From a checkpoint of a small multi-label image tagger: 48-pixel images, soap at rate 0.0028.
Rows from block 2, named by matrix and row number. Rows with one number belong to one neuron. Each number is 50 + 12 x the weight over its row's rms, rounded and kept within 0 to 99. All counts start at 0. After the name is the row's rms in percent of the matrix's.
# fc1: MLP up (model.blocks.2.mlp.fc1.weight, 576x192), inputs 96-191
# fc2: MLP down (model.blocks.2.mlp.fc2.weight, 192x576, transposed), outputs 96-191
fc1.184 096:54 45 46 43 49 70 24 48 61 36 57 53 62 52 38 58 58 45 30 55 39 55 25 52 65 28 53 52 57 28 47 66 57 76 63 30 46 38 53 64 33 59 51 62 48 59 44 40 39 47 60 50 36 47 62 55 57 53 50 53 59 52 64 41 65 51 62 60 69 50 59 65 57 52 47 27 58 42 43 50 42 67 53 41 55 44 38 37 57 73 60 56 71 29 37 44
fc1.185 100:59 60 64 58 76 44 47 46 60 57 62 49 47 60 54 72 64 59 55 70 57 54 61 55 36 52 53 65 50 37 65 59 65 30 42 52 55 70 54 39 61 43 56 32 45 40 36 44 33 57 64 50 55 52 47 34 70 42 44 41 41 43 52 42 60 47 56 44 35 47 48 43 41 57 35 30 53 41 43 58 74 53 61 60 39 61 52 55 38 24 38 76 80 41 57 48
fc1.186 107:53 39 39 58 48 54 30 46 55 43 69 57 33 30 47 50 54 46 38 32 18 48 51 49 34 41 38 49 51 41 64 53 46 42 56 73 39 45 51 54 41 24 50 29 71 70 58 76 50 39 59 35 51 52 45 33 45 34 39 50 38 57 68 30 52 54 34 49 41 71 48 45 34 29 44 56 65 57 61 65 36 46 76 52 51 55 59 49 51 50 66 29 52 51 57 44
fc1.187 096:50 46 72 58 33 61 27 68 61 82 29 51 53 52 39 52 51 50 67 69 17 47 54 69 44 56 51 72 46 36 50 36 57 59 60 40 44 72 59 45 66 55 80 58 51 53 55 37 57 44 36 55 41 58 60 45 42 51 69 50 41 42 51 24 66 39 38 50 36 46 52 36 64 34 47 67 71 55 42 34 46 52 48 60 33 45 39 37 45 31 65 49 44 51 44 34
fc1.188 092:45 49 66 54 44 50 44 61 62 50 57 57 67 42 43 67 38 42 43 37 64 77 37 64 43 51 73 45 60 57 43 57 62 48 58 52 33 49 65 47 32 58 63 57 49 54 38 71 47 36 51 67 44 48 62 49 52 50 54 58 66 67 71 40 45 55 45 54 63 52 57 54 45 58 36 36 51 77 41 50 52 45 53 35 55 45 33 32 45 56 49 43 39 63 30 41
fc1.189 110:41 51 52 65 56 57 36 45 52 41 53 57 56 52 60 60 33 39 55 62 56 47 54 31 29 55 33 47 59 42 59 37 43 56 42 63 36 79 50 65 39 30 55 46 34 78 52 25 65 38 49 83 61 64 42 50 34 46 35 23 38 64 60 45 50 56 56 66 52 50 52 57 48 67 63 41 72 40 51 57 70 30 43 71 70 58 60 56 50 35 44 52 55 69 33 27
fc1.190 102:51 70 44 40 42 51 43 48 53 54 45 65 55 28 63 56 61 42 41 42 61 51 63 41 59 50 54 37 32 43 76 41 72 51 31 47 62 54 38 55 60 41 68 56 60 56 56 43 41 46 60 58 41 44 48 29 40 32 34 55 66 41 58 52 50 62 29 41 59 57 57 40 47 45 53 57 61 45 34 44 51 51 34 79 50 61 62 45 53 68 19 37 80 48 32 22
fc1.191 109:36 57 42 35 33 37 39 62 63 40 65 57 37 40 56 59 13 35 42 50 52 44 71 43 41 56 55 74 54 31 58 53 57 47 38 51 70 63 42 43 58 59 59 32 44 37 48 48 64 49 50 37 55 50 67 64 31 40 45 26 35 37 51 62 63 36 66 59 53 28 38 74 68 53 41 30 38 50 57 37 39 61 51 53 62 40 42 60 38 42 55 30 64 64 56 44
fc1.192 103:51 66 59 43 41 45 61 61 56 49 42 43 34 31 63 64 60 31 45 54 41 31 66 41 58 69 51 57 66 54 44 33 56 58 49 36 30 52 66 52 47 51 43 72 49 37 48 26 50 57 44 58 62 78 42 66 55 42 44 72 27 39 61 30 18 55 24 48 54 51 47 43 49 66 65 61 58 43 76 38 46 53 48 41 58 42 32 55 57 67 59 47 35 43 61 58
fc1.193 116:56 34 55 46 56 61 41 36 62 26 65 60 64 33 42 60 40 47 54 50 36 43 30 66 40 38 38 72 44 59 46 60 61 42 61 58 67 47 43 74 65 40 43 68 31 36 66 45 45 33 71 66 34 44 40 62 35 47 40 50 61 43 45 47 51 43 51 53 52 67 34 46 43 57 50 48 23 55 40 44 62 58 40 63 43 59 78 45 58 46 40 36 64 42 62 66
fc1.194 117:40 41 40 61 39 53 49 37 62 60 42 51 48 69 37 63 53 39 53 44 61 45 61 38 41 59 50 61 59 51 46 75 50 53 50 63 67 66 43 52 42 49 63 45 52 45 46 55 74 44 57 51 64 56 46 30 52 61 57 52 40 57 40 45 61 22 30 39 44 45 72 62 40 51 39 65 54 45 54 41 50 49 79 28 36 38 41 45 28 39 48 57 35 55 66 46
fc1.195 106:52 64 59 43 40 59 51 58 59 69 58 33 71 45 47 76 45 60 43 59 70 49 47 43 49 28 52 29 34 41 42 51 30 43 51 53 66 39 38 43 64 33 33 42 53 26 58 50 53 54 45 40 59 42 56 66 55 43 52 41 47 20 52 65 59 45 41 53 47 45 75 53 39 37 68 52 59 46 42 52 34 35 57 42 71 50 31 23 57 51 23 61 50 48 49 49
fc1.196 099:59 50 55 52 42 44 62 43 60 60 62 34 60 35 39 31 48 44 57 65 44 69 53 72 43 42 86 48 52 61 74 25 52 49 60 51 38 32 53 54 50 46 54 58 52 47 62 41 42 52 53 44 34 59 43 73 46 37 60 33 64 64 37 45 51 44 28 40 44 67 26 66 45 59 31 46 53 38 61 46 55 24 72 46 61 57 53 46 50 31 47 61 46 68 29 28
fc1.197 100:53 36 52 16 60 61 44 54 42 60 59 45 44 46 55 46 69 54 38 22 43 46 30 46 40 57 72 45 65 49 52 44 48 33 40 68 34 49 39 52 47 35 73 46 47 50 52 43 57 73 37 58 41 44 51 52 56 46 54 32 47 67 71 44 49 67 73 57 55 22 49 42 69 53 52 38 45 53 61 51 32 47 58 53 23 48 61 45 58 55 50 37 56 51 36 50
fc1.198 094:54 55 31 52 27 60 50 49 44 60 73 45 42 37 42 48 66 50 49 54 43 48 56 42 67 42 52 42 51 38 39 48 59 49 58 53 45 66 52 53 49 59 46 69 40 43 63 42 38 41 42 45 44 51 49 35 34 39 54 69 60 65 45 41 58 42 38 50 51 42 63 41 50 80 45 29 57 48 49 69 61 43 52 80 43 67 70 05 32 55 51 40 61 31 40 64
fc1.199 093:60 54 37 53 36 55 38 55 43 46 63 67 39 62 61 55 45 50 51 45 51 43 50 66 42 73 58 59 31 50 35 52 31 58 42 74 65 60 57 79 48 51 49 51 51 48 64 45 50 25 36 54 52 22 50 65 32 60 54 51 55 51 53 48 35 59 38 38 60 45 56 29 37 67 42 54 61 60 22 32 39 42 42 43 48 62 35 47 56 55 79 48 40 45 36 41
fc1.200 109:48 47 46 61 47 56 72 16 56 57 50 34 38 39 39 31 32 41 47 25 58 39 61 60 42 53 54 55 73 55 55 59 48 49 50 39 50 66 64 61 52 40 40 51 48 46 49 45 62 47 50 67 46 39 38 57 45 48 59 43 68 26 40 33 38 56 51 49 34 41 31 42 51 38 42 34 39 28 58 64 57 38 57 32 63 65 42 42 56 44 54 51 48 51 23 41
fc2.184 105:54 17 41 42 40 56 45 62 44 50 48 49 59 63 48 56 60 64 35 59 50 47 63 49 62 46 37 39 35 48 75 35 59 52 44 35 61 46 33 46 67 37 53 73 35 43 45 47 63 44 49 41 38 58 56 58 27 60 44 40 45 67 47 48 49 49 55 55 37 31 63 34 66 50 61 57 62 34 54 51 49 49 41 35 46 42 67 18 77 61 54 43 40 23 48 68
fc2.185 092:48 70 57 45 39 64 56 64 54 42 41 61 45 32 55 36 36 39 53 33 65 54 45 44 47 51 41 45 46 62 50 61 38 44 59 46 30 40 62 63 28 48 40 46 63 39 45 40 62 40 45 33 25 54 45 37 38 46 55 54 66 37 56 81 49 63 64 60 70 58 48 58 55 53 55 50 47 60 47 60 32 50 46 49 53 55 47 41 45 83 64 46 37 60 66 49
fc2.186 102:46 52 62 53 45 48 64 66 47 35 42 57 67 39 51 41 62 43 46 51 26 40 46 55 55 68 63 41 37 61 44 46 31 81 49 48 32 52 68 58 39 56 52 62 40 39 70 49 30 41 57 49 69 44 59 44 61 38 34 45 35 43 53 45 54 46 60 44 43 31 45 40 35 50 45 36 44 44 48 57 37 39 46 59 51 46 29 48 67 37 53 51 45 34 50 44
fc2.187 087:44 63 19 51 57 59 59 62 46 44 49 49 68 76 53 32 48 38 33 44 57 69 63 45 47 46 59 49 32 67 52 33 58 58 48 52 45 21 44 61 51 46 32 57 39 54 44 43 68 59 52 46 35 41 42 42 49 38 45 48 53 65 38 50 45 48 56 52 39 60 39 62 67 46 55 48 35 52 40 53 79 70 59 52 50 25 37 47 51 50 31 44 58 43 34 45
fc2.188 097:42 43 20 19 66 35 44 46 43 50 53 35 57 56 54 40 56 43 30 57 56 30 53 57 62 58 19 50 47 40 50 47 45 56 60 64 56 33 23 52 70 41 33 56 54 47 32 34 58 63 46 37 46 50 55 53 39 58 53 36 55 72 49 41 63 44 53 37 49 38 25 33 51 64 55 39 48 35 57 55 54 55 66 56 29 40 57 46 31 58 43 48 59 46 45 51
fc2.189 099:35 47 55 50 71 55 59 35 45 64 38 29 40 41 38 43 63 35 43 63 42 65 35 63 60 51 73 46 65 58 49 66 74 52 70 41 57 14 66 55 34 57 56 70 48 48 50 47 42 40 62 30 58 58 34 56 66 38 70 74 51 51 44 34 48 55 68 34 47 63 49 29 64 47 38 40 43 59 45 38 18 72 56 33 56 25 25 22 61 57 42 54 66 42 54 39
fc2.190 104:50 44 60 43 55 44 63 37 40 47 53 55 33 67 30 68 44 43 66 74 41 39 69 44 58 67 65 52 70 30 45 47 40 49 40 38 48 52 53 41 52 46 40 59 38 47 44 46 54 39 67 38 42 54 86 61 51 53 61 53 49 59 48 18 56 55 48 49 48 56 83 60 40 51 49 61 43 48 63 69 60 58 72 51 45 44 66 72 45 48 45 58 45 40 47 69
fc2.191 090:41 39 45 74 52 58 53 52 40 54 54 57 58 47 37 56 65 49 60 45 53 67 43 75 48 40 48 46 64 33 62 35 45 52 56 47 31 39 55 56 50 40 32 35 35 52 48 27 44 50 46 47 27 47 48 35 48 33 62 45 61 48 48 57 48 44 68 48 60 84 52 33 45 35 50 39 53 41 48 50 44 33 72 44 67 47 61 62 49 69 39 50 61 47 57 56
fc2.192 096:73 43 25 55 57 47 51 49 66 44 55 50 63 64 58 57 59 61 55 39 60 69 33 58 47 32 43 66 43 19 59 56 30 56 63 53 51 48 54 52 48 41 46 61 48 46 46 55 69 53 46 50 40 32 60 37 58 45 33 59 58 42 17 83 61 84 60 43 54 58 45 48 65 35 30 55 46 55 30 67 58 35 47 46 18 48 54 23 45 55 66 65 49 65 64 53
fc2.193 108:56 55 51 54 63 41 41 44 44 58 48 55 47 53 64 47 40 39 46 58 46 26 57 51 56 56 66 44 45 49 35 43 41 32 19 47 28 80 43 47 55 46 66 58 53 41 59 62 47 63 39 46 62 49 60 43 59 58 47 58 39 62 60 59 41 34 24 48 53 46 53 77 35 59 51 38 67 67 56 57 25 67 51 66 54 50 50 36 43 67 51 40 36 61 52 57
fc2.194 112:45 50 40 39 49 49 51 38 40 53 45 40 29 52 55 46 75 51 36 52 56 54 37 68 43 47 42 72 75 29 27 32 63 52 50 45 63 60 53 47 70 33 54 70 43 57 62 60 38 68 45 48 54 47 34 78 30 49 60 65 40 49 66 57 43 63 60 45 46 62 42 46 57 67 65 62 51 63 34 69 53 57 48 63 59 68 67 74 46 48 63 38 56 40 55 33
fc2.195 103:63 23 49 52 48 30 65 53 36 47 42 78 47 67 50 44 43 51 54 59 54 42 71 57 56 35 40 57 50 67 59 54 55 57 43 64 61 48 50 42 40 68 59 44 53 63 37 41 38 32 31 44 49 58 69 48 40 42 39 42 75 68 49 41 43 45 44 46 58 40 30 52 39 51 53 55 48 48 57 37 82 55 52 54 26 14 66 28 62 44 46 51 63 47 46 69
fc2.196 100:37 52 70 54 57 47 33 38 38 45 58 71 50 54 40 58 54 44 49 52 58 39 54 61 50 62 42 62 70 74 19 76 43 61 36 44 54 49 32 46 47 67 44 64 61 44 53 69 50 58 57 61 55 29 48 45 70 29 56 61 65 53 48 32 55 35 63 57 45 32 73 43 51 35 50 44 64 62 38 43 49 63 45 50 47 37 38 66 63 58 50 62 53 59 47 61
fc2.197 102:54 64 51 52 45 36 59 44 53 54 68 64 29 46 37 65 69 39 53 59 51 48 53 50 54 32 63 50 40 42 56 54 50 68 44 32 59 74 37 56 54 69 30 59 41 51 61 44 40 52 62 34 37 60 60 67 49 47 52 44 47 60 58 44 61 19 27 59 54 44 72 45 47 65 48 56 61 45 45 50 73 87 63 46 47 52 55 58 24 46 61 40 24 51 36 73
fc2.198 091:47 61 48 33 69 51 51 48 89 63 45 39 57 54 49 42 40 51 62 37 61 39 47 53 23 60 69 59 40 53 74 46 46 46 58 45 48 36 58 45 46 28 67 47 31 38 24 43 58 60 51 57 70 40 31 61 66 61 51 69 26 43 55 57 56 58 72 31 51 44 61 44 56 42 62 44 54 43 54 40 49 53 27 29 71 52 43 56 59 46 52 47 56 61 86 27
fc2.199 104:60 47 55 55 40 43 62 39 35 66 59 57 49 47 48 59 52 39 57 56 57 35 58 37 30 51 66 49 59 53 35 59 62 44 45 48 49 33 60 36 43 81 53 54 60 57 43 76 40 56 43 52 40 46 51 35 62 70 52 55 50 64 47 17 55 67 43 74 55 40 69 45 48 57 54 66 44 52 78 46 50 80 64 51 64 76 62 52 67 35 43 69 55 46 34 63
fc2.200 116:48 31 54 55 54 41 39 47 65 51 74 58 62 49 50 37 52 46 49 40 26 55 52 71 41 34 70 47 43 51 62 62 45 49 37 70 31 41 33 45 62 56 64 40 43 65 73 58 48 48 57 69 60 36 68 41 33 40 71 42 53 77 48 34 47 58 35 74 48 31 55 45 41 50 72 37 52 34 62 64 79 69 56 54 54 62 41 36 31 40 45 55 65 70 36 36