A small multi-label image tagger, trained from scratch: 2.23M parameters, trained on Sentinel-2 satellite tiles (TerraMesh).
Rows from block 3 of a small multi-label image tagger, named by matrix and row number. Rows with one number belong to one neuron. Each number is 500 + 50 x the weight over its row's rms, rounded and kept within 0 to 999. All counts start at 0. Numbers have three digits each.
Before each neuron's rows are labels from the 100 images, of 14848, where the neuron reaches its highest value: "responds to" is what is common among them; "lies over" is the class under the peak. Only what is clearly more common there than usual is listed. The data: Sentinel-2 satellite tiles (TerraMesh). In brackets: how many of the 100.
# fc1: MLP up (model.blocks.3.mlp.fc1.weight, 576x192), inputs 96-191
# fc2: MLP down (model.blocks.3.mlp.fc2.weight, 192x576, transposed), outputs 96-191

responds to: main land cover: crops (43)
lies over: crops (37)
fc1.71:572475544560479574618548549570605545416468444498427542574488558467618529485427491406517519515395511446400505518487470513451482508474454516493508545517439423487411445469493515506466483606560533481515409513469492489531435464500454566478511466492536463510429499489554470465452536441412455466
fc2.71:533486531486486488360530532455520472526433559456415444519530481543457500481490589585582479477527511584486420456453478465510537588351541457477428571531496521532555497478460474501538435420487523551547567514494514544542521565416526527521487529503529448470516469558478493555503539563544548512

responds to: main land cover: trees (46); clouds (45)
lies over: trees (49)
fc1.198:443483468536501368535500535441501460466480563518605569486469430377419534499548438521462478493461559451479483415456496551525548521518541520489478568521557646528542536543509407446629651434451508439605477555468447485529496531541446571547466485468561539498518507577526566453460450470485450578
fc2.198:515556549594550482497540494587481495513527441567532426536494536507487495420462505567594498436457475531502534434612539505498434395410459479515511516523542548478576493465434460573530464427510541496545516405498496599402513431513433531480441528486434519549394480549467486505559485382440653446

responds to: trees (89); clouds (42)
lies over: trees (41)
fc1.441:544485500595516512496470468550488495445461465526501571473472545480513578622554440516501484522498522474521473505574442617523484565509490543492481511568519594481519502475474509570476551484598445539613461465460516482418535548448541420489374487459481533509555501421467477555538566483449572578
fc2.441:535511412460432437559548424507576549474540506526598470541422465483493428487457550468488516501509484460439555475654514446515606496546603445522580529448477537532522472465506528494594473485490541464425530561583554558592495395596515484502646455528448449483494480521502504485516468518621527489

responds to: built area (73); crops (68); main land cover: crops (45)
lies over: built area (29)
fc1.425:491466521506546449532477426604516642489528411516471488476496517461494501440538425573424424501465427476451532556494500465496456414404597436460488574424490495484507484493556570414448496498569491569451418491506465487456392491552555472421547558443542535574469446515453501477574476555465484477
fc2.425:580526504530460413570479420560574564449538424494471486535518537516535433448478500482548506421496533576455473564558525526504570460514503566587560519502527500512533516485478556512588480534505397559473502580483437600504518556503602520571558521588563469493473500542496502488474570472557360559

responds to: crops (65); main land cover: crops (48)
lies over: crops (40)
fc1.241:505516515521573516557531442523535438468550472545516473500507441535502473476534461560496523657561440408511539532454537456603553537477476455529482489528561461389549596465615464475487432405530520409532554496466535485474413498408548443469457510610474564478555521418475573572492442517557460478
fc2.241:580428427472543456498507570551483596561489480560488521509541673503582553547494506436530505468468488517596500574547477469421500481399444599519497465514508501533387469518512450528495574531481442546468489477535458466537564526541488495543519432472529456473436493465437460468540498457450530548

responds to: clouds (47)
lies over: clouds (29)
fc1.565:522378622569544382494523542531556473504439485449470563475442410486595475528529506569489602554466451480544354509516509458527478467535517546451488421523524475494542521522490546486539504490615515446534428546504440504511499541571482536500626402466455515484514549402550392462514512506543513511
fc2.565:571573450461498538562499418471525482428554442527462518538487524414494377403499528578588456471559520449388544517517458572450541477485520447565588481534503477611533565490545540475463493481505445533490478535515396599485477505459576494538579558515510421515461546560577527481505555533456467514

responds to: crops (66); built area (65); main land cover: crops (46)
lies over: crops (42)
fc1.567:531407535478429480563526470459543484465517410460454561521483500509485494517475540515484515439494494543507566495642468430473567578529449502489658533544540452426528545485491468348477507581443506523514563546462467512444479567515444449538505520490474509487551545407507523411459550578565500544
fc2.567:451499519470608527398438506454434460606449458481509472457487473432438569483533497503473554573508482447520546464396566507458405512511550483474481470467464460578465521544606523595400497534492498440522522370466512414507473542533418492441447453433466472533474474499484485520590419446425511450

responds to: snow or ice (77); main land cover: snow or ice (56)
lies over: snow or ice (61)
fc1.266:475444423603499447533499516519479491491477456494499469523476444476444431508493474611463483515514509565562643511503541502429498457528509531514410529488484423510547467401452583518496447441457427565494467461413470562476455551541441572412419502493469518527580541548387421510417498448569472562
fc2.266:507547503461521514473494594475490425470450482439513481493501607470522533483655522526513505410512446485470422467488586484508455579496440451532475441478465510471499480458510532540538479524522548442464503475567419483574444422550432500491574452546525432426439497512497518461452516525377516493

responds to: clouds (72); main land cover: trees (50)
lies over: trees (42)
fc1.521:498436531420498453493578476385502517525515547461523492515424434416529559453479528569575524524495542559499510455410494527573527474508589556441552448434376544573533510439520527486498573583550501398542504540464446492504422462491476588564570518460486591540456465462531575438541497581432535521
fc2.521:505523592587496545559509568573498452542553516432494557524518539470435477482543583465608450502443441583486556458509538495492470419495485508548532562605656522529583571524493482471489447433471536548437505480483584578439532531456470497512399541527496443562559553518462541500442462422590520524

responds to: snow or ice (90); main land cover: snow or ice (65)
lies over: snow or ice (56)
fc1.199:576517569484500495499458484467559430500542521529513475554572452571538545446484535448586503401511495443476474431548520402546466418500499487494470517579494397546473465503472406511485511537623527507565500507529499477427501542509518508521476632514559486548492522471467516449496566483547490508
fc2.199:499575478499542564507540469395388495482492489416537466454513543623520495525397493481462398570527506501502456486463483486462436528486558549576513472473465463466517462459513447525570489460467468564444603599455541490595472403511540445556444536526427495502582483440412451503454546519567568492

responds to: main land cover: crops (50)
lies over: crops (44)
fc1.138:533489502445414520437432486492568445408474488555541486559455520450457520455489505473428484587482501517501399585484586509507498619469535529433527447580513481467484475478532529537542493517437437567440535479555478503422571468592463545489453456483542510523505476617494415452493479493582512507
fc2.138:570466545505504544462573550533482487523541649472483507465496430525532534475602525544576456492528520500535576519476526535583466553541400566471475492427549528602481420486544446491567510499564464499502500460524452519529478497518508567485442580530471463498477536503584552499396518481427640438

responds to: main land cover: crops (44)
lies over: crops (41)
fc1.268:547502535496491491460564482599555516473461547526524553399511484477608554446540466492450577585458472498504480556531437552445510536498530494414450523531504507490563429473489521462491542456442474524573393468528482466512497393430550557510501456453571509515590562529541489523470498473472518591
fc2.268:461534473452493455539501485400482443531514548516455570497457475477519426419394475461421535436495511447426497418470495463467449430468512472486520488540480491478425556573543514488441462495496553495519543491492516440452507559524465478396521511467487499380440490492489394537527500508519434490

responds to: crops (68); built area (63); main land cover: crops (42)
lies over: crops (38)
fc1.456:488498523610522454517584542601564487501486502469551464447472519504509501565548457520505451500501488522572529446483521487410449560537494483577578510510411552553537558498494544524415478467351558523477540564490478542465490474519528508497464506456457473509483586485393483519524429538466495493
fc2.456:573594570519457460558449460467622524435541388550540492568485550523482539454436509511579486457560607508449467510476542460495472584456446490495485410542427504437533459577472493453520532530576471541489535610511505513520495504591518442566612482493426569511455590600497437506530491492564385541

responds to: main land cover: snow or ice (33)
lies over: snow or ice (34)
fc1.541:519403564505526569506522517479517563498440467476525585513503399429535595504502492564493552555421471539554515394526521593509525534549589490588497519605431551476535493474600525538547495521550485500547432466414459581485519488523458566575602549456517552605462524472436583478533570556441500355
fc2.541:484603516466495419513485481507505544442480479471515427514522587533480407424500502531521475422543475542379569530441450534505488468547490492530536489565560555595486491503502517399522572416422518506539578567501544520488415485472626513474426508553514400495573562512551439483498532505501464641

responds to: clouds (88); main land cover: clouds (28)
lies over: clouds (26)
fc1.233:510561532498493419522571457433479569481477464486481522473549513441547570483552582563487533542490432495458522489432462513533520571471496491482600469429549568378472561493565512569509517539535445485408437513539562462515401514458480582595470573481480502490573579514554540459429414482575572442
fc2.233:480587503470463500599577425512527445500452506545512441572547501514510406438551538578615512483488591514491499482534492561519482380568547469506568444492525494535533534512480486430487491503534536600539463513466529521412595469464566541477535450558641541512538451394463517453572552492452490490

responds to: snow or ice (69); main land cover: snow or ice (52)
lies over: snow or ice (43)
fc1.536:497581565495628427522568560466505470447542446465480444392560461479581489492453540480500461412408510494441538511477429489610488482552487439433581519568559481530504462472493442550482574532569473550517432565527468458472518459509534523490503488536487535543480507527529593509503493538601507469
fc2.536:480479458569478573441530446490524457601532556459561447498541444537447431548569484563452489480511470554554403571456481410482445505590533446557477560428542475436506498559569449516476454429560476463421602503471568531473493543504552452457384520492502519455470536490465521491509510451502481502

responds to: main land cover: crops (43)
lies over: crops (38)
fc1.129:587494477407521446514506499564513550488497525480445439527473407472548514538576532480503453507502550498555578529484525535512653484484534560466511493502470600522437419461473594505470482482470504517406432432604451443490511529424521491439382461545509552495522570489468511468552593429447497515
fc2.129:399477467506480547536450417551546536491516469485489585507440542538498451468313477506521517545548498473463445573503513442490449475447541552583493447541430450482519594475513431496494458527477457617515485436449478574457484523484507495399558519552569512518549423452511460477526519552559456539

responds to: clouds (53); main land cover: trees (50)
lies over: trees (46)
fc1.130:436489501519590503475377481501455523507530519484551499444402544521441510565456489567516460448519469494439554408421449536560559585422530428480460458486532539546561397505541446457486469513595451478455478459544459450480523573553513527512503542477507525519489478524434476480506483506430555524
fc2.130:565533495474422421545431431501529453552468560508493524491555477518509468451497446523509532551420549478498447567565559509506561499522546453578575573472533548478507532451537604508543532491453510565542486525546533563532432504531498516424549429534451501584541507502507501472538497547589466466

responds to: crops (72); built area (67); main land cover: crops (52)
lies over: crops (43)
fc1.525:516499482514452504511506493508577535411427537476498536550405467570633614528515514451450549488510429419549430532497533612588472528470521556447526500447521391563496513457542548471503502505515567464533515457471553435469484494437566476410452503476486440380461562494541520541544558518420460537
fc2.525:624578519544391519524462472504560582487472521550553516499550532393472472514485471585595439452558515551496428562498496499473564516489513483467502567550515504485512433472495445492559543492529481555518441591572577618504524517486498571540510537539544473487418528438514543466411501555538431554

responds to: snow or ice (81); main land cover: snow or ice (67)
lies over: snow or ice (65)
fc1.334:510467474445532466572459531480507464454533469501419526471483458449472497458552539524518555569489524448476367543564523585568500410534587544599516527422506505473566509499542542442548405530517545472594460425553509527663550613446455552550520465498531491608436485453579459407498487559538478489
fc2.334:603623396460468536484525490506418475465523567520550540528526481523508450521539486580494454393507542479485481525453520516403537513502352493449492401512485443556567565495386557523446553510488585626482581488460490505514447494487517534521478583508514448466496561556499575493478526472535506447

responds to: main land cover: crops (44)
lies over: crops (39)
fc1.572:452515502445522501526444440510579467506501473479524518470368510475482453509575417512493570442573486437500481589418496531561542515498522530630564441499597538547549512459516517412490492440466500528498519513492513456527468505484452566485503500421482523542495522439587516511488566477481571523
fc2.572:567493541539508512452521556462447502527512506557496452400446522477523601499468541447531447555505511502539574426591456513432462538490423558483509568562449492589437499454603490593502504470584493414466561532534458489554487502554463441510535529420474380504498555480475523532522478525453485508

responds to: main land cover: trees (45)
lies over: trees (41)
fc1.465:422449475505446526463441506481499501538423540501554442503403426507526580516524458578467455471536506367507445524414530526526541506484487469578472593548470619577481475546563517441492476472467571540577545520430449464526538559492530493494483550492488390499548506524424425505459515511514457550
fc2.465:465548631556550453514562503532459425542513559545489476554518534526462468473523472465642603474520458602441546450557512557527489503417519557435450418480457489523555566469445486546440460521477483443529439425563460562486438449500480480485522499463503503437503461481513583475512481536437634473

responds to: clouds (55); main land cover: trees (42)
lies over: trees (55)
fc1.276:554443536444474463483529537464515543548428535397452548479456470391575467456519542512505487522565529512486608440463453529512539505480523450459577468405460457502523421452533512486467407470552447444557534479496444479478485469495441625471555597494541485577433535522562549408455497609487488604
fc2.276:454448459482523526480568585421468456530496499454472514543570514459476501501566513462525510537440479658466538474544565508628453452587441477519528520546541454542522619490518531469432532417504576572496495512443531499434586514446515469482393491467491481549544470525454527464450455451502589461

responds to: crops (74); built area (62); main land cover: crops (44)
lies over: crops (41)
fc1.167:412537614494409603589464571499577473499543515504434475475439487519513480524543581410563534519602480445554426483484515547539528508470487436410442506442500490599489516383570550464546534492529493470516510465513439556618484512507557495546571483568455489500495479482517459529485589404454504612
fc2.167:520442441465488497444495568464387562614516561507525459470519484552512612467447462444514436553503500483543560491430502551389509510550517545476508500423546517526545438538559498447483501472575505558524490566513488495471439449386525515490468527451528516532406392505532468503564464569541476403

responds to: snow or ice (62); main land cover: snow or ice (58)
lies over: snow or ice (60)
fc1.323:535433430556539539473483544549470491588458501572475538585473564516520525524460509497562462540487478475377592443474501488535538551535536543413568484420430486457473491479623471541451528448588498537505533460584490469494444480488605608448467519510432582469508408543415543404473465425526574549
fc2.323:570536535607430448523426368559514549477529507466529442446433540519494526400521530543562547474543515511505442582509531511500513479479461497534431508407553496519528480534345471507553461452555478441537426524486456512427529527503554436520423478477553516524450527506523509567472514534527468483

responds to: main land cover: crops (50)
lies over: crops (39)
fc1.166:553455542477579534475504396543507564537561496440481524528528494500456630469536462599428569587542534509526516543563570527519499452567425490490451463471493392464512531474542490489441602423498569457498395568537552429488414493498471525428484503469522528454543519525628520471530455437510504538
fc2.166:563454541534506504627413480531547485503470459586491447427555465512504414458432579488549430389540530534482473561556482431463547460445467486564515433493538598499415542545574427454538503464453428515399532505562421603545550472583496486454549514463544460486459561444388511496504441569526411511

responds to: main land cover: snow or ice (34)
lies over: snow or ice (34)
fc1.460:501492460577493555513610546460583523430511501540451497427503518513444343463576454526420397486521619464545481471518537431441455455440502495514468504508419563493415521568562468440475438531441458542476447507472511529524425559521483433542439451437564537426579486506488510518558527571454626543
fc2.460:450503450478650556491523481438439430485455481465549455449558484462512559444522433470529428488471480465527519412466567527520527454522500491492455551439480362441547504476599448487487514489518534466477501441445521478451458539568439492559559508460439566504495471484509598502540485512523445514

responds to: crops (70); built area (64); main land cover: crops (49)
lies over: crops (49)
fc1.40:389468486451481430516498625387497433465427542557554586482539549444505601511563503484496518525589510523501429435514413512514495512480551561559526513477499472591410497515560446469548528623512484657440542482412499468430538508449530483510496574524485513480547469542511437511534557477489486587
fc2.40:484536521449508486432445567551519501530541609554502452457468505519464462445503472453558521503400523498549477421545478519446367500507372661461547372382514555508563537546529499514472453412509575448473539497539445487486517530604468523548450488463500479565440492529573524431555471531363597463

responds to: clouds (47)
lies over: clouds (26)
fc1.45:438490504620483500536480513562534520457491456501528555561521402465459516541521504551498488595525498531579477553425519543477568589513461535580562451470523440501530518581544545459570511416427550496507532445433467481451541455505582457442505425546506557505571599487469467462542493509449536529
fc2.45:433488480339528511471511543483477439556482529522424480429468561475509531519513479423446574492489473427477559461492476519541409479550566455495453486565469510616420474527523520507405464546521522451526492430499532427547435541544394518530480477429539528479466388427516486521470512507502474461

responds to: built area (70)
lies over: built area (25)
fc1.531:477447494497544402466457531424565518481454454435509508506505478536530469384498440501492596482494474492499515496534563527410488507489520492551400440459520553476590526555526434456460534517576529464490520513493507577541472544612513425521496481416515387575487505444492432458474463492465489520
fc2.531:535523461492396440593413461553548497403567501412581476539522515449538539526483534428516485512480489546424493508501568447516536439511512610445598455556539529508545556543479520504538450542495470527514545612396413417515441574461545466488487566460566458528442507511486545514506551488501435491

responds to: clouds (69); main land cover: trees (44)
lies over: trees (44)
fc1.55:423499537468558458531509568529423490486483503459518512497512355401478518412443540479494501534418423464499513460461478492440465496570545514517518573559463444463518468471491588406389523521519521508554445481484517407467517563526602501509531442477481589491475488626461459426503408533578586476
fc2.55:572554530557496542540493369457559513502541498516555483498576411494462474552534501559509537576518557451496497593539478471618554499509570515497502470446423540561490461465474535484439478514433365458420421558439590498477463442463672593439561493450481557426459508524507517449558531493486510535